config = dict(
    num_classes=2,
    norm='groupnorm',
    learning_rate=0.0088,
    max_steps=7600,
    adamw_weight_decay_other_params=0.05,
)
Rows from block 4 of a small sound classifier, named by matrix and row number. Rows with one number belong to one channel. Each number is 500 + 40 x the weight over its row's rms, rounded and kept within 0 to 999. All counts start at 0. Numbers have three digits each.
After each channel's rows are labels from the 100 clips, of 14848, where the channel reaches its highest value: "strongest on" is what is common among them. Only what is clearly more common there than usual is listed. The data: short read English sentences (LibriTTS-R). In brackets: how many of the 100, against the usual share in percent.
# convs0: first width-7 conv (model.blocks.4.convs.0.weight, 144x144x7, standardized in use, each kernel summed), inputs 0-143
# convs1: second width-7 conv (model.blocks.4.convs.1.weight, 144x144x7, standardized in use, transposed, each kernel summed), outputs 0-143

convs0.39:484483454535411528507524464460482483503571539460472547567484459469489539453431519528480519426529519542503446523431429528451527437494485578581502533470506536468471457509477534534514510493444541487473544524465483560469424502505458504548502519493503585517524500479404476502474545522545527526473543496509411472531433506506408469524530511551498505488493481552578497458570456544520561531537449553532523485546459494553513463454538578516481
convs1.39:537515462473500502500550543564457490525442549524524534497445444472506458510470550574486487463519478544500564489512452479427549458460507467505492508526512466441541531520495445527559490428521588567490514484415520491461510460485443452499443488527479498484529483416425569523552482472477546476433482480507509553439579543502471549489477548504527521560575472536524569547514526555497520420481560498454519472525542539469468461529591539538489
strongest on: voice: female (92 vs 53.7)

convs0.122:520558529490522502545480568534579478564561501537511491561490530487556491418483479511498496460449400574485483557503511480469518502424519536475472492495464524536533501505458485543519505554458512515495434423489463478456521545507527519512512523475474493493382458511445513532576519470593447443539540523472524502479481530509592437432476462529513490552546495536534460543460480417495544503518536532482450546464445506454408487552494528498528
convs1.122:520531531512487425497481475476504434463539523540599485404532505576526457460493485496501438481434452521466484518567533511555481509516541443475444450473513502532472487555488522513551499502543552455533548468517462471476472512502560488495434397504450504553500464536469495423504505490451504515514475501449458493480484469460540456505470492495523474537440448491467503450470425506512528414480447448559577502502499517459510510412540546515628
strongest on: voice: male (97 vs 46.3)

convs0.89:499501524470456497435454415447571523523496492531490472460460564490470528516584519564485516449508479491449488450506473545481482544511447532497491583470457521545467445498481447502482521516439488525516520471514466540561452525529534570536514542523457535567593553496466526449546491416501549432466584533501547497504446459464522530505498536533454501514466532421462534432499469594551525514520511460476417509521513476518509481467550484587460
convs1.89:480485491447496536541508531526494466495447585450498490491433517467566536538477557486518536505465463507518497494449482550491516529552491513532515517464491588533475541534518598471482477487598442466483535450476473427515509559585494493545555504488545591523465580526560465609471548566526540477496536515519515490521516535574539463424512508495476431438491441530525490482519526446502476518536549505560495459432518459463526483442511490551477
strongest on: voice: female (95 vs 53.7)

convs0.94:501470479507526501549484432502476466537424510405531477455433566511476457476560425532480531543536455491486595519565492537519461469581502512495501547526516486530557474534538512508505535543484524497522517553447515447476432479518510430477497470557512511456555503422467527488526446502464564556490499522498508502471605540525510550442511457455514535489522444543497512433556477607474520504442515506487501484538481443510451480502494473496378
convs1.94:505493467509519522476457521482473480450477567472442454482464507514462515528503587530551455526463499488563478496513470539467470494517555535496606497589409561583482554464542440456536460480512507487501445583508553478528568498449510464534475499487573546430487523539535504460483549549545486555460519442414531515474509503520458517531504481506514509481484506519428448442536587475500442536530519502485438468444467562578486505482458447494505
strongest on: voice: female (99 vs 53.7)

convs0.86:497433553421497491508468515499561482453441508456460435433446500474501521483599452597499497505475451571528509520545462475523481479527517527563557507483530604512548489520471444601506448504524512547479470567477498529470563467463519471523461531551451504525526460466515537515563500494519529427445487475500574551520528551507504518443472474544500439506539409479501473452517490557444506521405530472512501509498496501527550497428507497532469
convs1.86:504519508519529491522543516510485499463525467546452479535499490539483560500563507494482386564508528469488499481430526546475476539467420513518528486515466503517410533524532524549441544482465467447478524579461471491531513540488522552426493502543444544469563605520522512494493510562520541584554546521459459512578540587498431479508467467460504443481524441446526548443504518473554437464519567544486471513422505566504493507518554479538477
strongest on: voice: female (100 vs 53.7)

convs0.103:506505488526498475450468458457532486485483493516486526502475519462508547472475476546522507515555460506567429505509469470583546571626487414503447456453514519548508553553437534503494528547460517521499506509521491554478491506498497460506474497460502490530517478476457498515511459482384544492599532530500521550456554574476576450478543508498507508490478485414430474494460537540432567500458515455430481536568501466512460512452599562536470
convs1.103:485491530501556553542511503501549524504542475562471469519528520493468504485576464532495513483464446527492466481475503454480510462479499518516448568399450591522506486443519562539418480597562457453398404530535524502492469522486550502487504568492453450534514566604494447472494495466512521519521465445504561499559516507467510515488530494526559509506514502488533521535497496536517572510553460578530500528484467512562485528610452454542496
strongest on: voice: female (97 vs 53.7)

convs0.125:505480460513500517438491502542557455465529513499548546418511509473561478413458452442589469507558511564588505496529569419543490516493449489512487448463526499531486529453528514483473558530614439525478461545506476485530536507478515482515455481502528543508439455480484480436519521506458492465537445533487448498492508435505507502481560556520525445494502458573582469513473509466451505465454499522468475580451434590564484507448527471485536
convs1.125:494485505522493526472540460473495491507576491544462528485448547526450479479494418477455576441560470473522534524545484520459499442428451456506503473465537528437519524466507474521487406486474482501452472448510515474473527505460532455413513532477521413598501538533551460538444498459437543467506445475492427574471486504397541491475515457475531552461503477544453486466472460526525514508544455456574500493435478458458513399504466504456521
strongest on: voice: male (99 vs 46.3)

convs0.25:542500442608468465423528461497495507500430486559494540512508505454511570485483514530561563498535493420492459464439558469470477540535493485502442536447535551527510476507528459463439480549502489503459546584502472520526444514501482503551569470514496397535513535509394497535531563540429525452471487534477483529537499540473498486520484556506462465450490458491407516496493521492523558524442559449481464462542509560459478530475573528502562
convs1.25:469488380447488552451500515534552475456396504535445545456481523409437497516502484519434457462496492497513498461504462488498415470445447464509442477516527561502484463482512526491497496479563485492458442538491491448513464485497505538481452524438433477387465513564451515581519492550527481494519488536458526449465554487569447514497467542496466533465481556463468403487457503509541436501481522506460486464499466457496423503562524458525480
strongest on: voice: female (94 vs 53.7)

convs0.102:485502487536490512518438534523481494475491447538442470547457526535530566406457531515481512507432513486468477519437454529506495495550496542508451507425484563467439455531440519515545550533472516519517557515445490477486514462541473551459488504445484515476460534499452512489490587532478505493484595475416539509567511593525503467471516513502520498498511430523502475473595490598454653460516518518525551487552472486528443451484517485458496
convs1.102:440573464511505497477556532544567519490534578518542525458498463439528487474488453560513516482537448605458507515518486477560500530472537464450496485565505574431463498507490509451519487473457434508472541548498548393552501492520532571510392535501523548562519476501541521504500464573566575487523506529518532533525563512478525530449428520546422521471498486520551483475490430444462497478486496495471459472487573448434495482477518522477508
strongest on: voice: female (99 vs 53.7)

convs0.0:547480458521551517462503466466498474517474489525468478498488531557469523518506555514529498495518524522561459538414520510447566507482531488478532506525442475573525424528516512517542488476470499473551466572488472498460475413515434514423501527531509478452551498471542507445444569467503464480523432506564385487444526562549422557511540499584567548500500459489509495527516520527527507520504465461450415488575435484556522519466542518487402
convs1.0:502498496603495426501591596473539485417500475499507522522528472500487467452500524506527486496492518472541513514472503467514478523452477420436444486451412492423479524451470482430471539468402501506497470413543452539486507485492467465443459539497447534523509467513520484518482509427531443441486501485557505494579511476460477540443443469447508498464594524492503484545574499467452424452452522517495455513497486553515506490489465432566494
strongest on: voice: female (99 vs 53.7)

convs0.120:481490450460503552482445458469568556493521573555498481457403520508434499503469527569481493435512500474459502497469469483519567473473505510519539496535449571537446478500522505468427496542496522510458528464450504515501497535601520504514434564510427551532510478480488478507494490464405548489503503472500517580521484590580520497426540468429397494489515426490535482493513506493507512568506562499505426448485555470558468451528529513477541
convs1.120:527520543478529421580519484614477495517437466502611473521490489541511543507491529542461572494534478544545465482467518470525470567580462517534489549550450570518456511514520487540533401512536558537537529546489467537429512523488528458479521521533499511536544521463545486499583531519481536488502514505532519554546487527503466551484491562551454462468526470522486451470530487475447445522505569553464511445479501476497492584409561514565495
strongest on: voice: female (98 vs 53.7)

convs0.116:528555488505476512478451499475551475485468477471479507513453494505548442455452505483505447466563563489502434645475537454480559538567541514507530487502452529507505459506513480455548527554531515566524440474505535397463478548504487550476541508451471505437480476484537510530506518577500448512573438519511496532501459472454567499511505500380498499496457568491541539477462468486502442567540380555494491473512532515548509497442480525510471
convs1.116:479541490537437488457432523510540480529495395531505507575451421508488525530532554483560497496515544501564440465487492528530503513487472530537533545551433502534480558535448541424484454441488422486487461509484479589470543561522477424424484498457497490546510485510554476507532494540468493414510526481511508401487491432462557484456535547501398516489551464512459496504537442484465490516465528452504512519470551519611504496513477522469502
strongest on: voice: male (99 vs 46.3)

convs0.100:538487514505535477487493559507588510501409444542497583501520498522483491531501484547490557473518552555543511537480555469541505457573451467447528489511502523525543451477419452509529510509503509471494497451446547476503554502551440468552553532494460505489492532530520421554550519506523504592505479461524505430418514490435500475478481487495443526516507483472526412486545498380559493516534432514504455492495501487611524490483496518417422
convs1.100:440473576479439525478550502510501473424514527481462473505559521607541546500529538539525478536510489489578477513522530569540537504495448524448503520577462532502512558463570508437491490432517512504494512493472559490556462580454508543440469489507555509548472478436506482566535525576451513528489516500568521463484518472534485397558531532497457496427431506451484476491513521506575516576562524424509475495502545487427498539489513546473493
strongest on: voice: male (100 vs 46.3)

convs0.91:560504531506470492495504437436470555428407566472489444486521530452474474490552494469450543468509491482448457535514535484464405453528467530541477487415461611426504534462480433570567466535487501581468573493511530447571529472519492432520520513510513489537589559503473464474472528492508519469478463517482564486470511515513403501518502557512535551481457490488470472475519511533481529536505521506504538466476527551520484534587532496559532
convs1.91:491493477536528524537432460492541467545565467455501544534491449524509462553445472509563557534440438466521529469464493495442476523509462504489522554490525629537506568545499541450465474461469466455545569563505486449516466464544492522490445511416498528474478547440486497523517485487469515434510562528467507520557496480470493475484540489507491475457466518506503496542491604428486452504546509578485476523526577428508473491365514508550497
strongest on: voice: female (82 vs 53.7)

convs0.111:524491542498506528407499422563455489474509524566578509494422475450498529551513463478501542506534534491509520476491607513534530520446541527536516464533435458491445498491503517583474509483508524559438552538525498475579466502552486475535452490492572437525411554438434446517426464489434563472507497505558471419523456501507522529459440561496500543497516519476494531545506485433451515552519483505494460482477489523572535506553529480447524
convs1.111:467497503489516517497557481547508432518489532550455518517448475464553488474476464476508502466483523497471488434480492431499518470481583476479461423477526552493481505457419497536523554473511486515540419433465489539467458479479446466448533544493511397418449532436450445473486458459502487440449522459555538454429425421510488401496519462519544496479460491459442543489436478498514514485457540473421434508456522510481463462466491521430496
strongest on: voice: male (91 vs 46.3)

convs0.63:478519586567525552535480530482445450487494489451498464515542528507494468468531505474536471490490466519468487492490424518541552585457569508500521509528418424505546562512515540521489434457499507452487454510580471567476446444440547524525526491450492523428538533514548493509542471453552497481477484463544401536536546565554509508491486505467458468437495490533476497569446549470530446453467527535464537556574463439460537442509503450518561
convs1.63:496500424516445446565529471532455522463465429438548506460490488421559473477543528432442501504447531420453512512496530507464517483506567518594523538449517480486537516477525465452455530504472492541487471472534511428492504516537450560516509463496442460477471454464528488438397513465518465544501491519437469497568495543481512455504417504555574551444477411451537515471465516534450500467520429504538522487504450495484519510468492409522535
strongest on: voice: male (97 vs 46.3)

convs0.8:553554491491527517486498507509539561487498457464552425515430546520443424501508499452478524408559458572496495476449469540578495436443475505511555472531518519467441482470478462489447490441446475475457507503531593431454586504542493481550487496443513574509517492487478518464450511501454507559506465512553513518531471472489556458524532519487546484491534551481525485495506561538471471556494410506544585398520494508568513504478543510459437
convs1.8:428484525508508563491505464457533477536573466556509475491571495503560521566524521488477507509491491509541418514462527536558485586527460572463567414516470486484538512557545473514533553487544510497540567455491542390531513492543494527452543526509503513517457497428487532522580537508523561445496454469527493511452536501536541491481578563438488466548470537475449508451550446457534510463491522476513463442482554571464521484457554529427513
strongest on: voice: male (97 vs 46.3)

convs0.66:508536530514527510547537514528596474584475527406470532509471506484544507444609498564476517473497520536526500481438409556517409542472486569449528471533457542464523546532492429423439488485552475494489454501518530478537501536481424488458467492522548498472496497458590534486505462515491511493451515504465542473522530515496460540513483508482420542486426481425468466458540464485556451447453498514563539481512502484468596544518495541493518
convs1.66:605460410546404515485500505479423508551536501470495486497480500544479503473465532480517482567512471481466515459522500523498519506491528464452476537482493437490491515525519488531571462456484450504494483511486478520527560520436401531514491536495538505476515517466560450501511520546505477623489476412533489562487536391541554468556500547551547476527545499511454609477549508550451584468530525447460522517533529501467515430494553508500479
strongest on: voice: male (84 vs 46.3)

convs0.135:538531499519436475542529508473500523499464522495507453510495465546485455466469487521504525437482508475534481608520515523438446477487544516506454498527410534527537483489530468440595477508496518492545542437431530445512550457525487529486533525512477495509562457429507532477492524511403437471548501486517547447451515477470479481533517513479379587577545486433473536485471471480545511556558520535539566529541585462565543500481492541431492
convs1.135:522517532450518592497419506510503500505539570562523540452464507595541494511569462478569462492538472423550462544482559519560585479521375522562521521506491423556466527595467481444462516462487528511506492569500475530471511527531472549426443491479465482492473476478552539506519512477495451456484458467498464526518466499508534552520545485509504439518503556518429482533551565491531505468525406491489503464487485489492508525518524503476417
strongest on: voice: male (100 vs 46.3)

convs0.108:528519513503535553519542525418525554442481440590526469474534447538559533544445491513430461415486416458485515496552572510473521467542467544481525527461516518492474485492452497483475548458499540543515468472463535447530574589474506473527472514496461441452590514505454482498543482464550503499480519491471526448498527472387551530451520513544533522478521477417528453429442527496534477477522490464479550515521547533534493507452553555468574
convs1.108:451515504504462525508485464448480549504432506490550468522472517446498558495522506524508500488519517543469503552519570537558562485529494474507465533517454493508515562509551466532539435469445471492510532533475593451495396468523434471485562534492543491523480453498510499581471483461467524448498457532514546553483472483489487452534507491328521520547556532514487519522402470483556518541479489503500435426469512484503477566580526587536500
strongest on: voice: male (81 vs 46.3)

convs0.76:450430508495489481472464430452528491494526493452499472438530480481501492526513509523530570495456553391423471516447408472428517475503461515504414586505495486503484531537538502438474501548407504506531561470483508538517502462512507549516529553465489503552552429510428533526558519544431471465526556544497470425547511496504451493506462567512533522501482526569529490427456497557536532574483496514508456520518514481595567484517506511550505
convs1.76:519499505503454517490556462467498444540481493544525470499570453563526466477528462514465537492491460565511470525456447517494506517495502424544444491556430530484537487532460523519503481451549406493539497511525506426619564514492604584505450470525489546542438512541546498523515534499567519491501521561465460533494483530548517510459507459523457509527498472488489472455554562496516543543523540467490550504573396428455490410500471491507437
strongest on: voice: male (90 vs 46.3)

convs0.121:512496559532516506511498520452515524523508560482480510506498531438471484516461519533451450419439535468547524490484556530554495481481444466457566483538457569461441543497503446501450480453530486493499442475540608518539500467526525520516457517526547502469550543445431551563556435554566502454467448476440550523455467540514497557523443564564465556466493513547536492450538557506448424505474452467442575466491531516522519505485471497417515
convs1.121:497505451446499507508527517522460483471462456502543586540472486478507514529472486455419587531487501527465486502524548564523541495568558500531461503504535520490509523551472430590460467504541419511498570527462464507488503492579439494530512508424477491499391446439499526545510522460474511511528589493506557525484518460505565502485539440480464503511493471474477529470505444530559491512455549490442478373427565585519460511489471523486498
strongest on: voice: male (94 vs 46.3)

convs0.115:558482500501452532486528513514440562545483505553570504486480454456519581520376474528534488527484449493381509477511497509489557486438491512536465472546507523528489526424502542490499508505491455535548504461486566559490511516504513501575445520481521487506491540526458405500530517537546501460513478496522481400551435501500458463485471515530452450500474494496566455542464537482429447518461458500454614536449547466487490509472597511451493
convs1.115:490502419520521533545506550486550488494511515555463533431506466514471464504457458537483518431433473500486449494534539497473532477610542497525412559504587534573519463529523470524469523528467510452562520503494514377438446481481497535549592479549486481478519454451507549493491529416431495496488470510442512544466442553469585501485542480465570476515470527530491541462499482510578521527522512507500493517455544481465574572516531485479506
strongest on: voice: male (98 vs 46.3)

convs0.117:471524555522454526506492551483428539486535504546514501504493501560540473563448515499498533526488547471513539481468546417564507434578557519496413514485463468552458459539449486462531573481505541576532560439523480424503490475501559474481531545504442522470418437557446472505466578573515471499497477514517520526567512511494427496486485483539445486471571475505477472449538511473505476543513487441454473456419528477547530512440536516504411
convs1.117:477537456430519517536514523531579500535514543474533458481436543558545549436478519543534462479535509490550492513533487525554481581508439465542500518492513530562414532487481491548524488535528541434423468474451494470470523536460466533466507486513434461561578476466448472528524471513430563516524513490554478557499512551439509516500532436525530450502524469532496560547479438513578587504467559525526464595491507488485471513560583550482475
strongest on: voice: female (91 vs 53.7)

convs0.28:471583446530490481530598576467556518524482533451507491499581539544535498536597466414540540457492474505515540458491463478527520497518531482527456497491516476521512433506463477513477514472509492522535620524524468470533454444495499486528491496460562516517465459496395446578502465542498550529429524456488501542515521521556459503553510530516490488456493489435500470534464568441492464442488508519420547445523491413501541461577510498455515
convs1.28:528499463458516451537461462449537424453468579452478466493490536497450504542487492544542550476448487544568462504482464499502463550475481504451485518528470509459552501487434511513499473563480452519534491537547501509569559506456476528567483509471535541507458518514490486531496512573513478512486553543452505511542514529543455402478538491463482537543404505447469427500534511487558507460445553518496474451483450499348455486561425428476538
strongest on: voice: male (98 vs 46.3)

convs0.69:517467456468502535533418499534438522474491521460457518510465508476515470534408518454499448554526475446477502570471542412531471498506416523569472450416497498476518506512565519508541499551522545521522450504474534481460509605484629548504534509476508524481529434549427532506480555468542552462536532518422524515533506517449537551508493496435484495524461499560507485549446478509522536446449453526454471498490510488555470539479547442562461
convs1.69:477490493479542452509474450544454547502514491509443561573520499528569467530459516508471439556522493494588531477514514455513498544510543479526469556525517498524456463537535440489517508543547552539491507520465454547455490434469475474515516429555478468486547455530470534452547526519515519519459556475583379544549517564489501560445395449519518435486511469448517555526500431510459434510513511519428566526488508434527520465522453496429510
strongest on: voice: female (100 vs 53.7)

convs0.71:471500574575457477507552463475485524452496492431551563456516546526566487484485507470518508495503427487451488487494495498493512596529561549507445528503441440533555566462582519401424475483591433491511455514525546472550485504498510454435496505494493521461548536469521513499530474463477439468505497569547515459535550487527542497526511481408452497452485455524468488516445549491524477464475573577519585521541543449514509531486502460474535
convs1.71:563491442473471453527485525478430542494470483535546399539405511531557490548508497563458506525460503486485467540496545508543516462508547481529465527524578502531539520494478476492536548536429486516490483494552456546486540495477494505579484552512525443521364459502572532485425456451518524473482490505452466467450379522510565432467479569495532513540497562456479506500551565467490528465506475436467498482510521467501529516460521545460450
strongest on: voice: male (98 vs 46.3)

convs0.35:481548463503444487535533520503460436460586507526539522469494494497540509504534538438544479487531482478467456517499494435470460461464517496457465435480596467542513475526513528511431511607486539457554504430483403603438519478549478461527522509479492552566434518541486511462558490542514497583519533489486445460464495460543517416494489444483533468469535460562537459599503455490579501500473535539480520520503459500503481513522521493555443
convs1.35:565487554574483562504492453518563476449565495446470469430547502524493518453483445446512499478469510533508481585531473532478496525442443471530461505449512542459448488507439456501495457499502488499550443510541539499529512533489567523509488442480395480527477441508505530476498517459493465458506456515498473411455495514418460530538566444497530547502531530493587481422455597490492510526527466465556495560551515436470538493477441480535583
strongest on: voice: male (98 vs 46.3)

convs0.98:464497501504551490537401494537464512508448445571482513496497499485586494532538498467477493543515505485532478530432531485516502504533530475506445500428538484490445508571502496480509521499466472519495438499489508455565465476592553562447536469514489526482514401515543549423522460487516545416525510514543488512528510509531495496483538418534595505430448419459541535416433452514521520537539527462545477572545493551526484546469490476562425
convs1.98:366511515529519465504503516472547509513530467498465498555506500534515480484531470540515526478489478546540500513534414508404489528453495475495490554558497519540525515529542490554532550554553449452515462525491548513495513554496523526483424500517518572475518487573552431515509535501511512487508524474574460539555561530489520532489536475488483479476459535525574488541489413435503512530545475619512474561531412469527515497503398434512411
strongest on: voice: male (100 vs 46.3)

convs0.26:521542417522432469459429456550484554543494435500459496513518463489489461494483462497521508460543455489384502515503472439403480454524512558516434497441494585542511477498549493460494505461543487508492504506502534489513438528545509509491553481493485635515565465502460538516442528470505526483480509564504565572518525499497551494590518497436492565487543564526533523532503506527460557518504461479490515530516480503485468513556364512514498
convs1.26:513553494559446433515483512512531487455434537485559486479462388459476487510497492544483496510485490579497537477487559465490506530509558453487567529509494508550490600489485493490451537540484467504463475503510448530466507506495479417520490497434464451403426474486556472470500442487479483528526537532468437540439522492442443496491405537495446490551503528443475469527488526556502400486447531544513545413498506507527406508451534548498460
strongest on: voice: female (98 vs 53.7)

convs0.51:482501656506490457490488566510489463501492469402500560506539482493529495428590496493478452505491470518579499572454485578502465546513493459462551450507500534500501611488488461424508495457550473472439525489558539499499476475514480486488424524490509503429535585522592531496550442524538494482465487443504462529544496466520585525487501506462471529513435436465491496459515503540482472459501502488530567506524484504471484494448499462473569
convs1.51:482515456565513451458553489482440504542540364467480513496416438457475561518433474484524487491466451561445408461464482512513528544542495525458575512483500497479458497580516490542453533459487475483480424530460478535522481508421487403491513471425529501487457486402471458509541499442513497473472531452525506474514479451512456464472459512542465517479466471520482528560497498448466478485445502503449411499472551534543508461517550550515538
strongest on: voice: male (92 vs 46.3)

convs0.50:500493484511511497429521460496464443441451506486491508479554513450562506499558480463464550497518471482395492406479452473456549559472548525524472556519472471430537537533504530510493444421458489443542460455515475461489519479515469522494620503474508455529563520550484496529512465497539495470425526511569463500545550493493487497558532463549490524457450504486436500480482546458602515513479538528577540559590501437475551466549518490547482
convs1.50:447482468515477507600532468456496525457477596495503479533509562491495583506463572500450484449528505505450485572572520522476507524493460493454480558518504456525550442466480475429603503554491544504511558462536537493449506482437445488474540471496473512457492459503529508450496456464495475534428477466505505517444491550557563456549573535493517527571509527534436557493465520544463545476478502492423569510504518462498579450591526497469471
strongest on: voice: male (89 vs 46.3)

convs0.140:480502602526496491546513575526502506521548515591500453445478494490482509559517510420491415479525510545462482476429520559600503525467527512482538465517476506498533538478521443509457469420499482522517545527536533366512504471528518511510488554559549459508440451430473560553514515530562468490428474474505466459507506493536431529440501515578499510525504488503478449563442483521479458567479509467400476503489444505496516475538500539542520
convs1.140:475497458478471506496584503430500473596540468548491575497504498502418488462453586452439483491481492479441511543587526496483533586545475466456419501529526423555509452519514503515560539507457549498563517501472495492519510475546524469515504432472565473503515510519452525537532553554517510516520450516499556489601455554551480505557492460452437549497507497480510457474515496594526527504456421497544451532488452543556540549519514515476515
strongest on: voice: male (100 vs 46.3)

convs0.126:568531525461488536475423522449490535466510552541474470506421504534571487527347462514485500477534478507517445505499537537475505521441424452508464492477488529508518489452551494514472479558574482503491505502459482528494507582534520489546483515514528562453577485516529502515530525491509550471560497569493442474493514443438498487475571474460496508463492537439557525457443422443506479503530488532552533478471504500510480519497472624387485
convs1.126:532491471467475556487520404519510545552534427568532578484451457539493509543511503514544519490510487480500534507517530504449467437552558558496464464514577512520515518490470513514489445420431502552513606475510487559522467514448523492515552544444531464555433560496490513549449460498456536436528490437453503518435450464471472423505497593484443510517547469545501516519481545540505450519475518536452470521559532446522527516513553586479535
strongest on: voice: male (96 vs 46.3)

convs0.113:496455466493512497519449547435525433534479390524527541454582514585506528524617493509480539554535466544509516521530472479546450438550483510460569479515537458467453495542501490521518526528536591490493430550537469444466461490506510494470542481491475497443429440500457473551508495479475505490513511487577521481506528439478522542467557486466503483412502436433513453463563482490546564521537487521468500496518425492513579451499522557472457
convs1.113:466535542497517492471465530479496546480561574530498512492497521496540461476517502537543548465547553461511475544515416524576520443500547559511481433436507471508491516448459513485501512557599538495559565444545584457545568569527524494519512554516501549479517546535529486497564540498548488576466476433512564429476555513515583548500506487574516539533474489496543521514485518530470511503540539489532437531502483475573522495593482464570550
strongest on: voice: male (90 vs 46.3)

convs0.48:488561525483445511578473521478508430508478522451496629479498440538583414493514485457536540476486464471512433514446457550449444549469456524450457502497447545405486580531497487452486491448515449463464543500459518493540532541489507517515495510480441501541543530502554495561523513473505458576500545480492489613508517491552544540524520525413464480485471509513507485513505508528482500469570510497552530509573514449518527403525451505508466
convs1.48:515468430514490511537455429546443449467454559495540512505445591483425506496498418437473513467498531552472487533574450499470532464430539526564482518579504462569518440497481422492506509519574522489453524495546526502537562457541499509537528567446532487511447440475505526469437445490525473482447425514457448515484465518519473539524580487521521508480509442510484537452452534562526468527454493484489495529521491406560438459519488508519543
strongest on: voice: male (97 vs 46.3)

convs0.57:509540512460510506560471489484570429453507505465494460462461513507600468456610509457435476517476460467447513525480464483518618491429532548522481510518463482480523509546544551528429567574544547518516486463544452529447485487521547529479523439514535439511501493491480528458530563499478447533512518449531511488602456555451478527469502446455564498482507515514491423512477545495524578438517480475465493564505505463568513447532506521464457
convs1.57:528554472504465456494568540520494519420485537531660524479537523528530423464530549480482451491521517434543538542493520538577530476511521535555508518484451482468520557506480461547512546498448583507544489493534512486421541469526419491486436448509467479473602499516552476485478540489493481440508522476523527428526485533500505554491484530531585493487493525560511522517496558535493548398448513507457495520538520561530506471441531521551500
strongest on: voice: female (98 vs 53.7)

convs0.21:438464508457562517559418513509472518528460442497392494535463583460479425544454490461528529515547530496530549539534519526517450523545468570528529542516450485502477416444466516493490455435491433555538530485472486532590500518523516466480523447581558484466541471479479561503451430454549539528518528473454476612508568561503520524430507501525440527550425496513503515519540494513458481492537477514505484507497487514524475527535450495458534
convs1.21:601487560482510534522463481531470527475458527549567583540500537522459447530525536497527469479488532513490545416459592535472503477505483485484449500562485511491502529564559478500556551485501496533528524452528498504500530477480511535523527484484558505567441466495526551486589511531499486507523506565518510497560571476506437464523499445499491430483522456406464528471488429498426452562536509460475462469532448520483400459513410467515412
strongest on: voice: female (99 vs 53.7)